config = dict(
    residual_init='none',
    learning_rate=0.0028,
    max_grad_norm=3.0,
)
Rows from block 8, named by matrix and row number. Rows with one number belong to one channel. Each number is 500 + 40 x the weight over its row's rms, rounded and kept within 0 to 999. All counts start at 0. Numbers have three digits each. After the name is the row's rms in percent of the matrix's.
# convs1: first pointwise conv (model.blocks.8.convs.1.weight, 384x384x1x1), inputs 192-287
# convs3: second pointwise conv (model.blocks.8.convs.3.weight, 384x384x1x1, transposed), outputs 192-287
convs1.79 104:494464508480495550452491451470524481537500476496486567452610521510406546511578509487421444508529583528533500489435549464409474481535517524428501552481458509471537502519454390458509542520467450478544532387519523478600461516476501524481520472440521526522519488471489560508509513542435572532
convs1.80 062:477473570593531524475561514516515478476541498432503532546492481516418527515477482605439534420490576450500387634616527511528519488476504474554486497499467517513516598522532489472546486515499531502499527462458523398507467528476472481506509490490472520495438489479381460471517518545507524483
convs1.81 117:577546560502528593529494569459537462485520453485524503453473497558569522478537529505520487538528489511496532489514504438459465428471507534512485521462547514557471497492413528548572498464499515472483532535446547553454523509427478452545568520455441526481551527444504496489525421457492449509
convs1.82 105:596571522473505575535477524469538480470456497484527472488487552569553496501430492474516475573505510487506538513493524440492465474515549513477496523476546508564495483489409456494574483498487460526446502530499515558504547487477491485532609485455396566523494450482505519519526437496502517553
convs1.83 111:512443450519494471545566512526521595481458487485419499489541495523446492486461510459521557541442496486542471509507576452415537544542453488523499496439475495451497458505489461505538566523479542472515536457478527541577514513513468506466550587508490426576496449539479561518494557489521581488
convs1.84 110:508468491517504412532552503540506569546500564507437526528444537523470486458465492469599548496523487519516512509514461461448502475472459503564496556489445564479463599528479580506521548590517475460511518538532422480459540482578480509547524579508493499480431513525512566486459540438471496488
convs1.85 104:556459505470446542473515466488472460511490454493504582495576516502380492557514493509472502478531527526457499491467502507453488563536522523452487555446511532448517467473452405479521528564509503492584547415548452475561535552512504530456536478508473540569483474478491502498513499554439547512
convs1.86 094:604463504532470556496514569507536589454479486402477490478513521511556527531462424538558497514513480477471478569465496492465472511450490513563499518442520493614463539491492562469534552513504501471481480483496454423460516511475511535495524537477497515531523429525474551525643547465492440507
convs1.87 116:450438513595500461519576510511498516528560476475490499539449525500435476478496469451473545476531476507483407554583468429517526477506474488553506585546525537470560593456452510534537522517511504438546486453488442462476526415551457454511470522480431490454453547516422502481498545531513501496
convs1.88 095:490494522538518482484527450435465487489460477468515507536498518541517551557508492503556493481478502578500512581518539540526515463498502566493511536513549548438418481465447502484523491428484593482475526451473498459457514444510654490512527545467558514507510546488435501519525452517513542505
convs1.89 097:551524404473488512535492445478450489432476436501522526420573519559470549546584503495479530465499547525491437518562522502505451482470535518469564549438504572516546461491396461454536537434495476483498566473437532426537490539484542506534553455488491488451506448548484444493543446492559490518
convs1.90 096:567468551517488548465547546489510465476490555448517481470489592493554479520475492536540531431523511541482487572511512505628570473503502551460500459484482509512565449512561462540505509495433567523458475477499496440488497481564516446477512464488472555573463404483517435437554460502595576518
convs1.91 097:561464455560560522534594487571492509469539522422494471507528556473507506539473451504502482377510456523514409551557446468573538461487473475526492510493526566549484475500493548548460541494533570471493528514511517538495541542548520457529502522516519519538426456526460490424556525480539508512
convs1.92 110:522535547471510524483466500399481503552518483460535506541545468541508475481454499500503514549535563505549443539600603526485536563469525528459591477415565519533527547528477485518497521554444486544442569462537489582441506544442554505492583441453524500493500475473440481434529465526507579478
convs1.93 111:521483587579481525469507492496467551498518493490430546495541523592482536478512569577470466507500477486548478587533533488427482488482535497492482504454464436509479468516392483511542514500503557491438540453506546421533502568471528487532522530468453543480541566512431559490536474491479472522
convs1.94 103:544517504528576520484509550495503535441555537401505493467527550452473535535569487469484498478530508564527481556562502466521511595508524431553540516504530633525510505498542571490520476462498482476492562589490511501536468555474514515531525497490548517460506471528418498439622471501480493470
convs1.95 115:529485498470468524499551506404548477450488448458528508503528496504539489498502516522458521538546416473420489488466535492513551510485504451471485450569513437520530456530539489473544483488450540506482449500570522484541491485537443480478506454531445526534435435521526445509544524531534521513
convs1.96 117:492493481531492473453569424510539544477484541496475461539479501479505477446462485465504579545524551538508457523506491479490550515424490527525492515454511493528482615484487473473415539527480525468591505429438444473519458518563532464514461566536556526536449437540475458493504510486486527521
convs1.97 099:558481515583589517443596486475510530477539540428556501579478519461493493486506482551475431437479464559483414537560473463528500527467489482580498606522557606517507440502486547540520524494526527402542555578511521492499521572488485532513493497496497549498494532484423468447569564487504492457
convs1.98 097:503424494515471605484584446506514492459496506341508450485532505495528519487495501496458485517506484491473450525494501526508523453498494466496519468508490441528591492507510424500484454518438509464449488442497479487531454450522516502534491503510491544527461446549494471491681497562512576459
convs1.99 103:549498466555515523451485530521503554555464534541527537565485534473556496434539454490511455558488489491498609484446421497514439500483530505596552463473534482461451519568442494450524555566547492454510540475461456466525489463406469479468461504510488525529525469502531500500497528464441464487
convs1.100 105:442476497532619452558572504533472539515469591454511439543450488482488484474417503518528497515487433514472439534559493492520482505498479480548520526499521593567512482490483551447524566561502485472514470582586471491488553481554500512500509501488499551432419457462457470554535536476455469484
convs1.101 108:582505551540514479466515416474413569543513506433508514480469509541536490452567525497544484566562504550512527563528558511441504521516508592492544512420569534515490429475452527559525564509502432481472531434495581537473478570465529494448620479444544503450540476483433466475581497475495527487
convs1.102 102:558506531553532576529512512495489470563487390442537522516532452554561453483495525478473515554511522520477562563529528497464499530482523454548517532501538536510509481557533429473515455504428467519476450435547524518499496481448511455453559421491553535488518447506433488509553542525485541494
convs1.103 101:523450472543541489484498503456553536403493492423541529491455516510467535508539486479524493525559455555488449498533554453481523450446473527571533532484514538546491559488530516414471561473431549462514518487420427415511534469500494422506518500539548560563458424504427503525552439504531549514
convs1.104 103:490494497552468464529491531543507564458521486474535504497507434545470507568535496531530454521489570572454502534465453560444458567495426481524514561522530471483426535498510513477437504541468528462576445530501510516461510458446482495502512492508569534439540495524512510477516517520448515491
convs1.105 099:455430555581439451547536536501559513515520516476514461558449511524488460512528519503522528562475510458502491569483563504484500453486471502487486563465460453421502602422491509471424531585545495446562549500459424568541494500482542452467498526513506482445485591534455501492460512480458470511
convs1.106 100:554469553504575584502422495495480462492495428532464486493548483490544532525483449595431513549479435509575583519486483501435454579544511438513499559467500548567518521504496476499527497488460459464529540460479525485518461497419529434471495459454506501493614582458489497478543486517495464490
convs1.107 105:417474474504503560555504456424534594464557465452534488474538404483524502490500496501437485497504486507476443501490482487480488505498534512485525447538504474524523473511550465463458544509487484567398505449531516462513503445565512478560532443519426547448435482485510502538539509538592503473
convs1.108 113:460511570508538514473497458442551510482572496485430427547491495498471492488521424549488541533508537551535437538595614473483565429549485541478554476434499551512489467470496504458531527508510472526542528524437481469564579507542505434514547471501508505471428516485440485456516526498488496494
convs1.109 102:503498509502508514468527477433516533496491538437486476464463529498495475516497512536513519510504493517457431524510533450574533484535473517509519562513516547487568544485470510434530565542482501488453528513521486372515541465548498443426533393539454574466433431503458449493526435505508553496
convs1.110 094:601446407525490514476571489514526498504461501345501516442549543489549496566594504481513451542482493479517538536452487519392498587535444405498513495507460516552520515534539504524463494535473435490460522517461499506484508487476511526492575488461530520483527463502483548480639479522508520495
convs1.111 096:512447509522488579471569482511456476474477514404489491454495465503491467428494522477444462490512453425497493552479521507485499569527477384500518482477460462491508477449491413525489492506496520436500538426517472456470471459492512494503540480522499498494508399511475505476638513563534561497
convs1.112 096:574465509568560491475540514480588514446524477379513493464523493498536545576582516528490455524492523576503439516494582433462495499556508480579521523515510537555527522440484480459468552506511451435496507527450548501488490517498568448536534513505530515482484495542460520460595500533532470464
convs1.113 098:430480545478469454496550593534464485496579533454528468489464413553527465416441491498508536446508549434521508539462481516567532436476480508501537455497515522502504533543469504544456478598499505528493473461546497499513522440545497463534473476532447532490452476495498506506547570470470470438
convs1.114 106:572505489488473483495480482553501544469503529521513490546511517549533466504582489523504484627474497513533578481450469514504474484480504547496470437444524577500497472531481486435530517563569578446509531468501450560520504465449505530501485564482461594556555535510533549559502507498464442477
convs1.115 101:555572482475421545510457465483526476482466485479539453458539545528524556499448492469488497566470535487520544484429483473459505498536564517499569522486473569471498511496450464496500533483527504518439515492512488573548554454472438474534529494518399476556464439561518521543546508529488505448
convs1.116 084:485481507555506483484546502473503517527477495470498511468549427499406548533547521526565533501522517503496388598548512532417521574510518503543524499483534462530487511457476557535494478527553508538570495502498513462544562512556492561526515513506507489494419538491407465549491536478456482522
convs1.117 108:477422582481464482535457524590487479566521475536497462505449443512544497462490532531557514515448503431551558447456427520508435562529492526490451520567495543531477556515512594558586467560527484509503522528488575533494447532448496523478451573458460461509574467384540530548498518420495483476
convs1.118 094:545454490607561509476522532493526489437573509416505509446558505496476506547558543491481470448459542590507436521562516476496514523528486451602503572537522581571531517500550525488468543486498564444528529557429518502481492536470537441501525519522527515562510487523437499427607501502545460464
convs1.119 101:432546528515557469444587418537520534491516496417515533546459459469510448523475511553551503442497456611499456528534453483551485513434459492500466470495629552473465424468512525581449552488488521482495516551578531423447518549474537478516490530502554528514534527421503509498566504474438519489
convs1.120 096:434484521525480492504526428511477539479486503385518489621478494537562473568411493491520478473482536458515500525461458485414513481476480513458521580454491517505480471487537523541427554516507488484526505486551486478467535509476481519491522475514506577467513547492475485500610514480466598521
convs1.121 106:431470478515497409478511497483513492513475483542480490532425527506384575469546509493514514460502526554513553487515515545502540500466512534514507549517491459439467536490471538474512519502507506493507516488508468443531500493499511505527469560484544524481486412518470486554475497487443519511
convs1.122 098:549491543486488533561607523519479536454471517413467516527511475478532492513470463476511508469510451480529462608525516484495486423509482539426492571542529535524512363447438495485527549501443558425472507514494549576459528440547513462518537533535464515511433463472393544550587471514503540487
convs1.123 108:494502556540497500506504465510492542537511438471469550485517495545389582471508532554519523505520467534525509568548476483455495464491522531480480438513537484514443497542421532480510516582517446494444488579467510512510507618516488492535443559477476457450524641468449508549487493493462478514
convs1.124 101:449498514488547473491562472507491493469559513462426504497484455497473493515549548548474516439493469525523427531597521533538555417576496451520486479484477606464457440465457523570542486481502439481493506501510518455430526561533599456514542489477546460475474514517473483438507573495585454499
convs1.125 094:470460499534504534489599467525508512511492470327517456562449480507521476415456486536467486484478481450505475531503478498592525568478483453498535453446483502557534460516501438526515526559434463530469502416531535527477502503492500491494538475482489525467495471488487520487625575552453593494
convs1.126 100:581439500520495494447532505546416502425508495451460526359588507438519518511604489553432444479494490568514543495475512460426441481503474509488505441526494519545509514503501518457513499519454454547504583530410476512443465476471539494547578482512493485484475518501459526484571456539552521532
convs1.127 100:484514480536492545507527522529520510536515547429467527568511449494575501581480509538503519464506419535509466580505424479501524458419461518463497545459485556499470427510524453515484493546441523501530477457578526423564537524538514485494475508604510584474406428500417528503548561505500580510
convs1.128 099:454498468521492540517536505485499504476506487498439468501483567459460526484530449437440501517513534532517478537554553453574503461434500515523505469449517503504529441493498487485508518527426407480485526447407523415526486458443587456488501530477458482430519495558445494501487570573490562522
convs1.129 093:495410491493480588517616425510492497452462465327512489520507462507496490487475491495444512481491447460445437555510494496530507511488482468488482521476495460518556478503506432503500519499468526510510476422506490526500506456498545460477496494490480514502512441529474476509683502551525580505
convs1.130 100:501476486547448538492551535503537522547491474524539488462482465556552494473493542404471534484515501511503506518471579488536520478445485515566455563483515401467471514465504468519482476567503437470511480495460523441483492488440541426516595575477520478486547442479477524452497512528528558482
convs1.131 100:433538468513538528483521526518547509552551532483487503542526503510516457500413490516491558458498541595528442533558491467512575445495538500505479443500458532562586505461482479500522532502496402542412514530564445469523536481588512411529500468506489482401389470465469484460502560503515475515
convs1.132 097:536469464596529467440510522528500516497452518437478435521450515476473536505459529491514482474494457637545441496585465467511518489505481493556527484451546598530514504561461491514464509481484483499541450504454483464514554567504534511553535546526589500500445455519427448496539543499510502523
convs1.133 097:505555496494555498544471454502497476541496487457519489489516459502520508446442475511418534535533537420516563496590513442503492552507534378500496532459459564551536570554567440481563484536506471570480602513494449573552508436517406511533505500502364476488481485530452504534515533580487514520
convs1.134 092:584531458477476525535452484445454484498456532488511502497536497519559489579512487513476457572500534557473601449460492486481468471515486531482526547480514586465474505506498484414507488459530556584477535484473490557468550430460603516484549464551545458560524459514541475525521444559522486433
convs1.135 102:385483561517522449483508517498483499520588511486483481515505509482483508468578420545442556488534526502507447518568541499510556467545455507518524574457491540425515505501513473424480524476473484533541482529448458569538491491513551472531535509486527525437464553507473503494505510571481513527
convs1.136 100:453508469556538501606493522538514511595506510484463454521470496557542480477425546505558502489530537492531526511527482467477462513432490540525474599484504606499451488527508549482486477534512460492487553520513517498500552494523577421474542506458593451505508598519493484451494555497435507438
convs1.137 098:463478463540513498479564498458430507460477479466498503421494550497440511502601535503524541525545494523508479559515512520455504468499480534530524484542489554515497471484479524519507520480455443492499531437477496480483480490541529515493505521516473487434476456546444491513536479565496528554
convs1.138 114:468480568618539523438486449469523510505537492499430511556533520497513511439427503552476517571528519479517473592544512486442481574471507447537572513431479568494498530514498473560487574555498491496572541496510538521519488546514491501465532446525515504494477495472460489452524556507432494474
convs1.139 105:544446500534515485532528522521430542538473482442478487475489487485445517508469518577544507539516525451447455496525450551546471556539425458487523527512530524569493554487469559475511496529533585509530507515469468467493450493460431544473513462471458516554518515497470465538550483465410439527
convs1.140 110:551525587506549546501493516509530484493524451512534480503520489544534547517531567535492534523462435527503534500482454547451496503481544445559517503488553506503482536535463463516557453497467510485489462444493555470499466503478489505539490531455536415457570595491506485501547468487461472534
convs1.141 104:570459472494478599520458476477459537506511491474539457533497489463482422496468456482413488541511496528500555449438465522479520494519470513490605492541547534504577473488498490448426550475443475495426467471528477478468421470517513488465493420506451559529476483540516464473559474541518598539
convs1.142 102:448489544523557490486487515491503561491470544480547514497475487502458560436512540509488509453501516520521571490588385520459533487500557508623519457513511565535496530475500550607410549505512463499462504552460472479563452518562454480548418487508565557456451459481489523505531569502482515463
convs1.143 035:545491552535467531469648489525466514456438515430466499488492527559496471496530520522518522459561545540530418497500460558461493550532432491476476510531498522431580564514497464552465490466482559470520463415529490507532538539506518507504489472526519494502482448522489547485583511596468531492
convs1.144 096:577498438506545518505571500525564520481534544416521430439515529509549498575587566458485512488464396547514486520468480492424506485437457521457475470506485482513477429534482468519465474582469504510486477458508513502487511458506525484544458491535489526528465428563452478460637494529562545530
convs1.145 117:400458428506502506513552469460563490501480465511531480511492507562524497544482547449520507487473513543511489592502546423477536463436488540489502518496577428490444487535525464506553471537488471511507428475486523426549531486459502424512527532534484532476492457553469493453499502555387597499
convs1.146 104:503518536533480568575486548462424481523529436484483547570454511456532533471405536514595518530474511495493522542510532504563452523454466505496503543501484540551361551467621509489521459543565480462459525515483490441498519524468442529514518539522519515498568522524503506506534493430413506555
convs3.79 112:519574461512556509483523551530501529486541499511563527471582488525493570492564507516550445590503460541580532504535588553517499534500575508529536462481532494513480611451567484534526542465496558512511509467495447528511541511534516501551557478494476520517504541449499483496495562536540555499
convs3.80 040:515548534446492558530522484519510484430508551582487472466510480551556570431549504508570495466479505504532448483555502467442430518482539451511517460410438512547468562508457521484504564488467465502489480454524456471433406484494531480543421514514507544458482475498496437593482484478602470498
convs3.81 104:479638505672480574479564514507479522448462472510487494483500563510494617552503539448570478547514549474501541609476515480540544485489587520548468499476462514464545492473543571503522501509520464579504491597537521563574521507492458567495549527530558523519562478500493475460504527539549536466
convs3.82 105:540581534699504554449532523483496512481495447509525521491513519512507554555494564495498510567494540537540550583487504476512531496524556547546473457470530519529542509488564551559533533523476521560478497561516527534534516475499511548515552518497539472533530507533506475497493545534547499512
convs3.83 098:470443579557534505529462411538454518503488564451456526527468520475558428528477548456468508479494450500444516505476441579536493575519423518456529576464472569561444504561444502466502510482484472526470441468483500443435545534499500457462465445513470479582459408500528467486463550498564455528
convs3.84 115:498538459547496516439501569428504486498543536517582514482525517467473562480503478466513495480455505486571463457419514480417448510514545529539453479440457467526545556434528552480548568416531467457452466523390481450480494425465502523525545512449562530451483479460510451448547499510451526466
convs3.85 103:502569418478534518489540507528500520515487511490546516516523508542477582507468509527486480618522482518598562530536580509508502535503575496513518451463506482475468588494572474524501507492488567450479537460431464531560518533540482440547563470530474477448524560434452473438451526561513572496
convs3.86 086:453532491401462581496487450474472463540525516447433562429551477410460521444547520442544475458543509420482448465427432470480441404532514469494471558560490430486527502542495530467514473463505481501475498524500497446535498519556496436464495520526464545523480447502443458541529449539529532490
convs3.87 086:449519508453451483434532539461487427507484532474514499374525495532483531515496530457540395441449532529498531451442495436465427506491490554522422553509455466494503501496454486499513497469494380448464454474468433471530524523481467559481514463416547508430423497523480406504491458524480522489
convs3.88 085:576476479590531549515561498516546477423523472424550584517530468492489585493542521525472563468488512441501512490542545465508576573446527561467502458473517467449576495494518493545491546497617510500532473458558510496507542464518544502488507539534504538535497536495504499558563499477463570436
convs3.89 097:469502472457434481501509498443485432502459471430532461523574517527493452484576481488451429420496498464470490460449537489436466487497505493506472564520477497542404538475544481527409449411435526515560518454508474437485470503456480494561558433402482514523437511454552500590484483549464484540
convs3.90 098:505486559503503500539509464453444459498512446475488506551554492506442452510522505524454538517530519574549477480501519561542532474461446482498534531522572571494487502542504463509474498578503469513561506534498463497464456530502486451515532524528499359514590514554479519508518485463502505547
convs3.91 102:518492545511491504549460473531466454568525430514516522548493455536517503472461539494493546532461522491503549517527509582534528486455494501432532559548537590509521494483525464505508483544530500512560520490568505471456480595506513465476427476531516479579502504507512481542543518485522545520
convs3.92 102:560482512413532506564468506500474555506469484499439507505446488526535483480471510528441489550522480547491549457471505517466500526635462485509488491490509538505478465518487496534492514484469514452480507524568465558410507505445500506508522457503451449516463525530440544549532522430454482516
convs3.93 097:473441494501475505486599497433543457444439523537486531518509507465466452444476520495492546490538483542506440490494530458427488512526500505506486527536493463506556471507401528469555547495575472461511528483482417492579471454500507538487508565523524445512565507566468493531512513496537546444
convs3.94 107:499483484447517537517492501491555575452475637464461453547505522464514465539494492485495461553585477546489529508501444490501497472585451452520473482471477504478489495536459516486501517470482501512511477511473542537476578394494487525474492512477504548539473511510515508557513494484463478452
convs3.95 107:475539461594462530557513520460492530543507429491531466473528499558511511585562548423535426495565436453487580530573533537480489465517529437521505461476475542432479572500524510448558459489489449447543495472507446600504544507443535521521560449461482468546477466508524432521510478483503493505
convs3.96 100:470513446539528500481500479440547436410529561498469543502494488510473538511403513444504486547554503572453486523559490543551497545517472541525467507520479557498571509482517496459539429484502449526446462555450446514543510518479541569501497456428452506493502504450526518540475491503520467526
convs3.97 091:495539434499532542491561568495536549432494592465506448456512525472534503516606480506506437501543468498475441520471476424449495512590551434544453482461467440494449527510476537517499516430482496469475471515487480567509544439458496525521598490472469566418476514470471560479492507517454457454
convs3.98 093:539538476496528472516518498539544534487492537472533476484483520534513531476557472540480495502555564553510484479516558585526491522534515538529505454536517550561467560547525472517467515460499571535477529492458537475408538535497489519577518439532581458486495494526471621452477488440501463536
convs3.99 102:507542577514472540511456492522536535540536423512506496526475564457549476522546470481563550487525526517485552454510471511545512484512477515555545566520558459487614556533410493587635547505530456519531438500466552433504480512550462559469498546505432490538489499610481470517611513503536566475
convs3.100 094:523484531486526488477486529545490467532527485479468511505405468522539435491475493512520502501504524531499576530546534540591541515404458489512508537608510550509479499519510442460489468548505470469561545470564551449522547607498485493432424508519466578574489520551570512519483502501540515511
convs3.101 096:461510464486477453413519465504480481443547538475530459459502505539500452577530524489524526523484551518513542509548567565519517435333580576450511425492489444483509490476514472492430464544473487499552451482511468467557523506543483455498435531538539522499522498463512473463498470547528532464
convs3.102 103:501569502559514506521500485507474528534555417535457556509515468572476474484532520526478507470517558501477496485538459574490508487632527497554539477576538577492480550503543503509518478490499524473469528521513441510480513418528529474526551529538458568471521479522527510484493477530526491605
convs3.103 094:502521533501482494470428458496512454503542518522525452510525465479516502519534471499534501404538531543487516565527442515516538492474533477511574471487433522483519514559559486510508448458483482464564497497662570470440553485509457484409481482474504594503485528513590510475454520519517485472
convs3.104 112:481502507527519532496490486433447465499485461474496524530522423499436538453426527475488484491547498521497447486523471511517439468563466471451499530494505515520542495581524585512538455506498489478503451577533582540568506449458521445455543469470506491437493554559534468495482439558440520498
convs3.105 096:522518432493517443476454510479461493476483448505476508419471499528510482478420462552525510518484490520500529521514412501470467486449501487563498449540487524507574426472502480489484457477434457409359434510483435530458463527542495523462463535515552457430494497444507450514508462493547474493
convs3.106 109:519574433509496537463526518456499455506440534500525510393440483511428526474508451531498454499451518434521458534384475443487481496478578518530506402475460442454552556466546546440416471506513493551456474560513501489492416491477498482523537456494564508466527507450520471485485523530471514465
convs3.107 110:457500444555474533444559473537525555506491511527548475524532481423522454449522485435524485474525454529564519576518527512484508498440432494512527508414520444449499521465512508494531550498511468517431469515439468595545521536480495566499547515516479496503499496473503407464463532541490480425
convs3.108 100:462454411506506437561466463482489537435502510442561502469483576512489476567502471461458447503444467432465545466574485474496515521466523516535515435596508466504509497399464536496460533509475472540564536545498434503480463485484492511501492522514502521545545506461481497481474499549499517557
convs3.109 110:477487522484515480508526484460519472481497506499530520525513517508483500477482517529485535510448495525508504486506490538525524478455480482481551479573542525496498477505492488517455522543519495524512513528481472517458454481527484515553545527514485380549555471545478499474482472496469510565
convs3.110 097:500469456478474531532472532463445471508435506472450516432522515472474514495471551481519484485466443435521479474427455412476501470498491512485531582458497440496519402449468542438480471493523484479459505558504436512595455471556513449465463534465475490405559498427492484541528451517542541456
convs3.111 092:507526509540563465448514476571538589415491514503542419499502536499523499427536449521467502502570545564497464496475542569517542538500472525539508405466508481524496578538528459505492511474503526520471489469428529494425540537482463537567521429519580480459528535515498577481494516466468444489
convs3.112 082:516449493506486468509511527472515429491481378471520539417545469518536548477512488533482462510416566494508502459493562479454480516489533520456472501482482488539535471457487529534492539478479532483435491529399454489464465611439553523545480494503490438383500450462437488457519481470492500547
convs3.113 096:481483516460482521504529426496597521540515444485462510508512550438487571442464448496564589457489501490468424440486520444467494499472473563538540552471553421474488526467514481441477503485457493477533505485497494484501478505549501589552435542533501535514482491437449464601549515486622507450
convs3.114 104:495560524547467528472403443506477491596524488501471523446473561458524474473564468515556510466516516460524561405433489534501479444592438513575549497567487493491537598531406487503593552470525477455495484454504521368527518477523487511465462546506414544515469477517508457506551462490568521462
convs3.115 106:444480490364428458486450496488492506536483472552500474504503477536494510479484455496541474419480436502462523506550500507433476480509538471476508493490453480461533501517507468478484459479452424456472569469586474439454480512497487453517485396457480520472402533510534461463486450547521470492
convs3.116 066:483482472447525407538475544484527486540508502483515514490484494493452491525433543524430450467515542538497488500434466550501563502489423486523517538617502495472533463530428540503503500524515493505518501496501472515472550484517500541424493428506492467469571537483578593398451456439503536558
convs3.117 107:473468552467488485560485464522560533440517460471513491559472477584457472562500556507431543482504490543468495440608461525515523500500430512448485507519481562485436386490440431542422466516447524497598533460518445508545555496506529560479488491529462480516492490541521493554538462438423477580
convs3.118 106:513482487496487479504442531506446421550517422526506515479515467530500548469479541508496515487388519444501495471478517510494506522477532551436500536492479500494515504434507495525538499524507493517479499494529505482503400597493542481535465497503494409437495510397468495492520509448533516548
convs3.119 097:525588501510529519481508530546517535504458446452454449418508519456505471518524539536538555481502469505541481513446528514449545543506480472575529487506526512479538548447510546480508480440533479505492581594492548508490541509529484504524444534593539549519565535458507462539514580577482569440
convs3.120 080:506458469521518506554479455496476451517495425544492519583451531530462515535432484515468528497488491538526554499631488501591512538426460538490511465522509511481491467549473500479533496570505535519539530455554511514495472506495496515468418503506489562682458525592533531543513498571546496453
convs3.121 112:511522589557526504491486485531458473612498475492631552572535524459482540569457537521510532466512460515527504519405530561463499505499541543495544537462531522582487551550553532499504525535474477497506474583505439471445498502490525471547494500529505502514464548595488498511511530507549460474
convs3.122 093:496546457491518536520498576448521540441472453443479532392542488524484513576570506482489451469498460444509564491487501437424510468553555457491483497506460516521469521419492570487457517501509572520417531581424442538517471469503517486563552514488498400446525471419459482519515459478488517551
convs3.123 104:527551498487522518509542447554529532556546510527560463506510465515490520537497496535544541477525478487491481515494552545543509541526500514534548481439549516536439563548595472478483463536504524463534518438523492482413517485527493510539507487494477499492525544532502474523579526489545502486
convs3.124 096:442436504537463469448479448447453487500527498456513468511529488495521432537529470439436474507503420471437501528494534516492413509534513498407478508539479493510476500527470455468485473485464450461534457490423519480537513467429485468529541464418507436493426504515471460549493466515485460467
convs3.125 095:475488470479445515539493454471494447485465532487473496480508528470500463467452531478526445477450444463516485507443446401426476491500482479516467565477468449497517434444454538497484517466520466479410495551526509540617451476522492494454469510445452479441524495428504439506480541544526534439
convs3.126 101:497517564492523425454516469455559484458514531509547485506532507535517450582575459551461457525488521580453529506520551508490422519522522498509521553552478552521479512482556462564445499465467530463494523457528514491496479494438506560565571497440522520563418584559449561551486546524503466509
convs3.127 098:483495505550534502531459501512527477537554444506455466531478515523512468549449505480497532504466550569466530518523538552541503528395466566494530549536489553472524493502522467492508526518505481503589533460518575468489535517494522589457452504483480609634426572565522527541534541533570531526
convs3.128 101:530511621555510514512540514484491504540513483567525518532479442468472503554461504482453591564527498500510492562507486516589549498471458529528515453448524462457571539586551530498588507573573506529503510495481507500478497492517539460462509563561466527542548492652498467402484525437440534524
convs3.129 110:551504514518559492486492490553562571496531526482527502502483536535519527494527490532477539532567538545488479468521548596522528542523492552512524427547528568556470550551534472510505547508485535527521528464452534475412572545500496546539532505587548523485519524559472585466469478448466465538
convs3.130 117:494537500500509503531513521487472488514541437461475526495506469527459577519559502488553460534645463454509479560476592594519502458512553494534551450500532492476505547625544552451507509548513489533549497484441439494465544499519457455497523537515536523503551492516514483479517550541504550506
convs3.131 102:465541498490484466419480409464541501469510560432506420513467593474543513567445500467490438514475500501463557456461537470543467545563445547539456538563526477487519550502455466464478542543523470481491459487435512453519540481467561521455508392424474519574424518517453429371569475545547486466
convs3.132 094:532454518483482482517369503548483437521549500563492509509461442564498504480443541501497517517463511494499504519483565529450518460445469502459500546562482600484562502535516458515535470505531505500544485489588543480447552601511540483466459491483521551525489494486523497523497499489523536506
convs3.133 101:498526496678493560514482483552512507576499458539483507486589536503511527498523510474523539526520531485594503571537433493476499472508471520452529537468434517530443487523536558504526484472474539498515494533495536599536492511515490521488512524558584484448513529492511488545454528503531498522
convs3.134 108:424522493466416497444506481457512465539459510622493461469454484542515461480467443462525449506505512486442526539492488489467416453528521458474491464489433506490514533496532463487515456454478446453450530462532485492436481473484412442567505333459446532500460468491518473504471497565536504482
convs3.135 109:419470417423507387508490475512512504459499490423492415451460556466542475554525447460521410459464460526469502442512468510443449547521512464516505476533453488480437493426520415542452474454431468465519474486509489480472535490457499546482540430501484498529523475415476499469449519541560409481
convs3.136 109:497572541506494474502546590476515547538528526518541477557494511527407563468542500483497514517543461575509427370516508509467491523513507548465457538459518499461518541491500491457539524532522468463462525486551511501545524469450546498501515462446413609498452502542436449524591502470463481528
convs3.137 099:484531542479474497500454510521503518513501512508524498494437515462513499469435518485574490480501538492532492538431427524484564461453471473558509451505491443531543540532459522502501547453485499507459515483535459529451462502580530496421561482558525493520592459486530452406468508478543476491
convs3.138 106:474480495562512534524501525468451429500521538503460468512450510473521523570423522512499501519520482529525560521518438536516477514509497494496491487410495496492397501605449512530455569563439595527507468463551532507479513513463471454495450456484499442676502504600510546501513479485467482467
convs3.139 088:507494493465526482500524529542476469477557465485526530498462414495481454478525512551460520520546567504506436468500484553506507427415479414471557470559503576530452502533552484464448465471492484493556485496579571487468586511482502427446468522493523499496526526504601512422415491495465516539
convs3.140 105:467544497541528542482543475483501452510474568500536533435518507546518631468575514482526479514436502409479486586482535478478491527429613499497505531430457438508557491439579567489451542485533439565472435581550496526532459565435481527508518551523634499482561493453536470415508515555521539463
convs3.141 109:493471497499515478456558490527503523492509559491506469561545484439501502498493461493469528517529440525526481502562524487511536559469529539509507547455462435525476509521552471514490523448541473519510495525447494573588534550489558519536537535515534592517493576520467438480512507488519488438
convs3.142 100:488448541368465438510527522490426488465499455455517482557535464565490484469529477501436519484489550447458508536522548493526520494437519438451519503531556492490387434515507467541483442481453467480508513462529507465474507508506481452532531435450528466507483484513532463593490517489458485496
convs3.143 026:506546524497520505512520495537507486423484511562464479525523512451512443551549583526499499550469564564508505513514453526486463483510546512504506508491482489494479505531488492454528509564483473519515512475634498506490466491489505538559498523511573474504524548512505508572515425539525477503
convs3.144 090:565502515496487471576500520478495453459485390515497450471478506540546516455545504541512553491457515481479591516590539514480464502444469487476520448522523534527465488536548481559460540534503588527519524491565524443465507497518512502530472469531508430539510560492484547513483493439581492568
convs3.145 104:474467590492525466545501474504422471515538393500487493499467436594479420549495539513502448493545563485462484498500491550486544494538488464503521458537491566457486533534490499514565473489524483496517578500431486491516514536481495429529548522538448468489513504579503511408496569447503521621
convs3.146 109:488558476560515547442565428521486545602538542569476540490560593533554461517467504508536459493471519514496582586484565494479481545472519504529494534424487467542478546458515546471598581525506478565413503488460529462495508536504438512534478475450456557453442566413487502485471482489584467459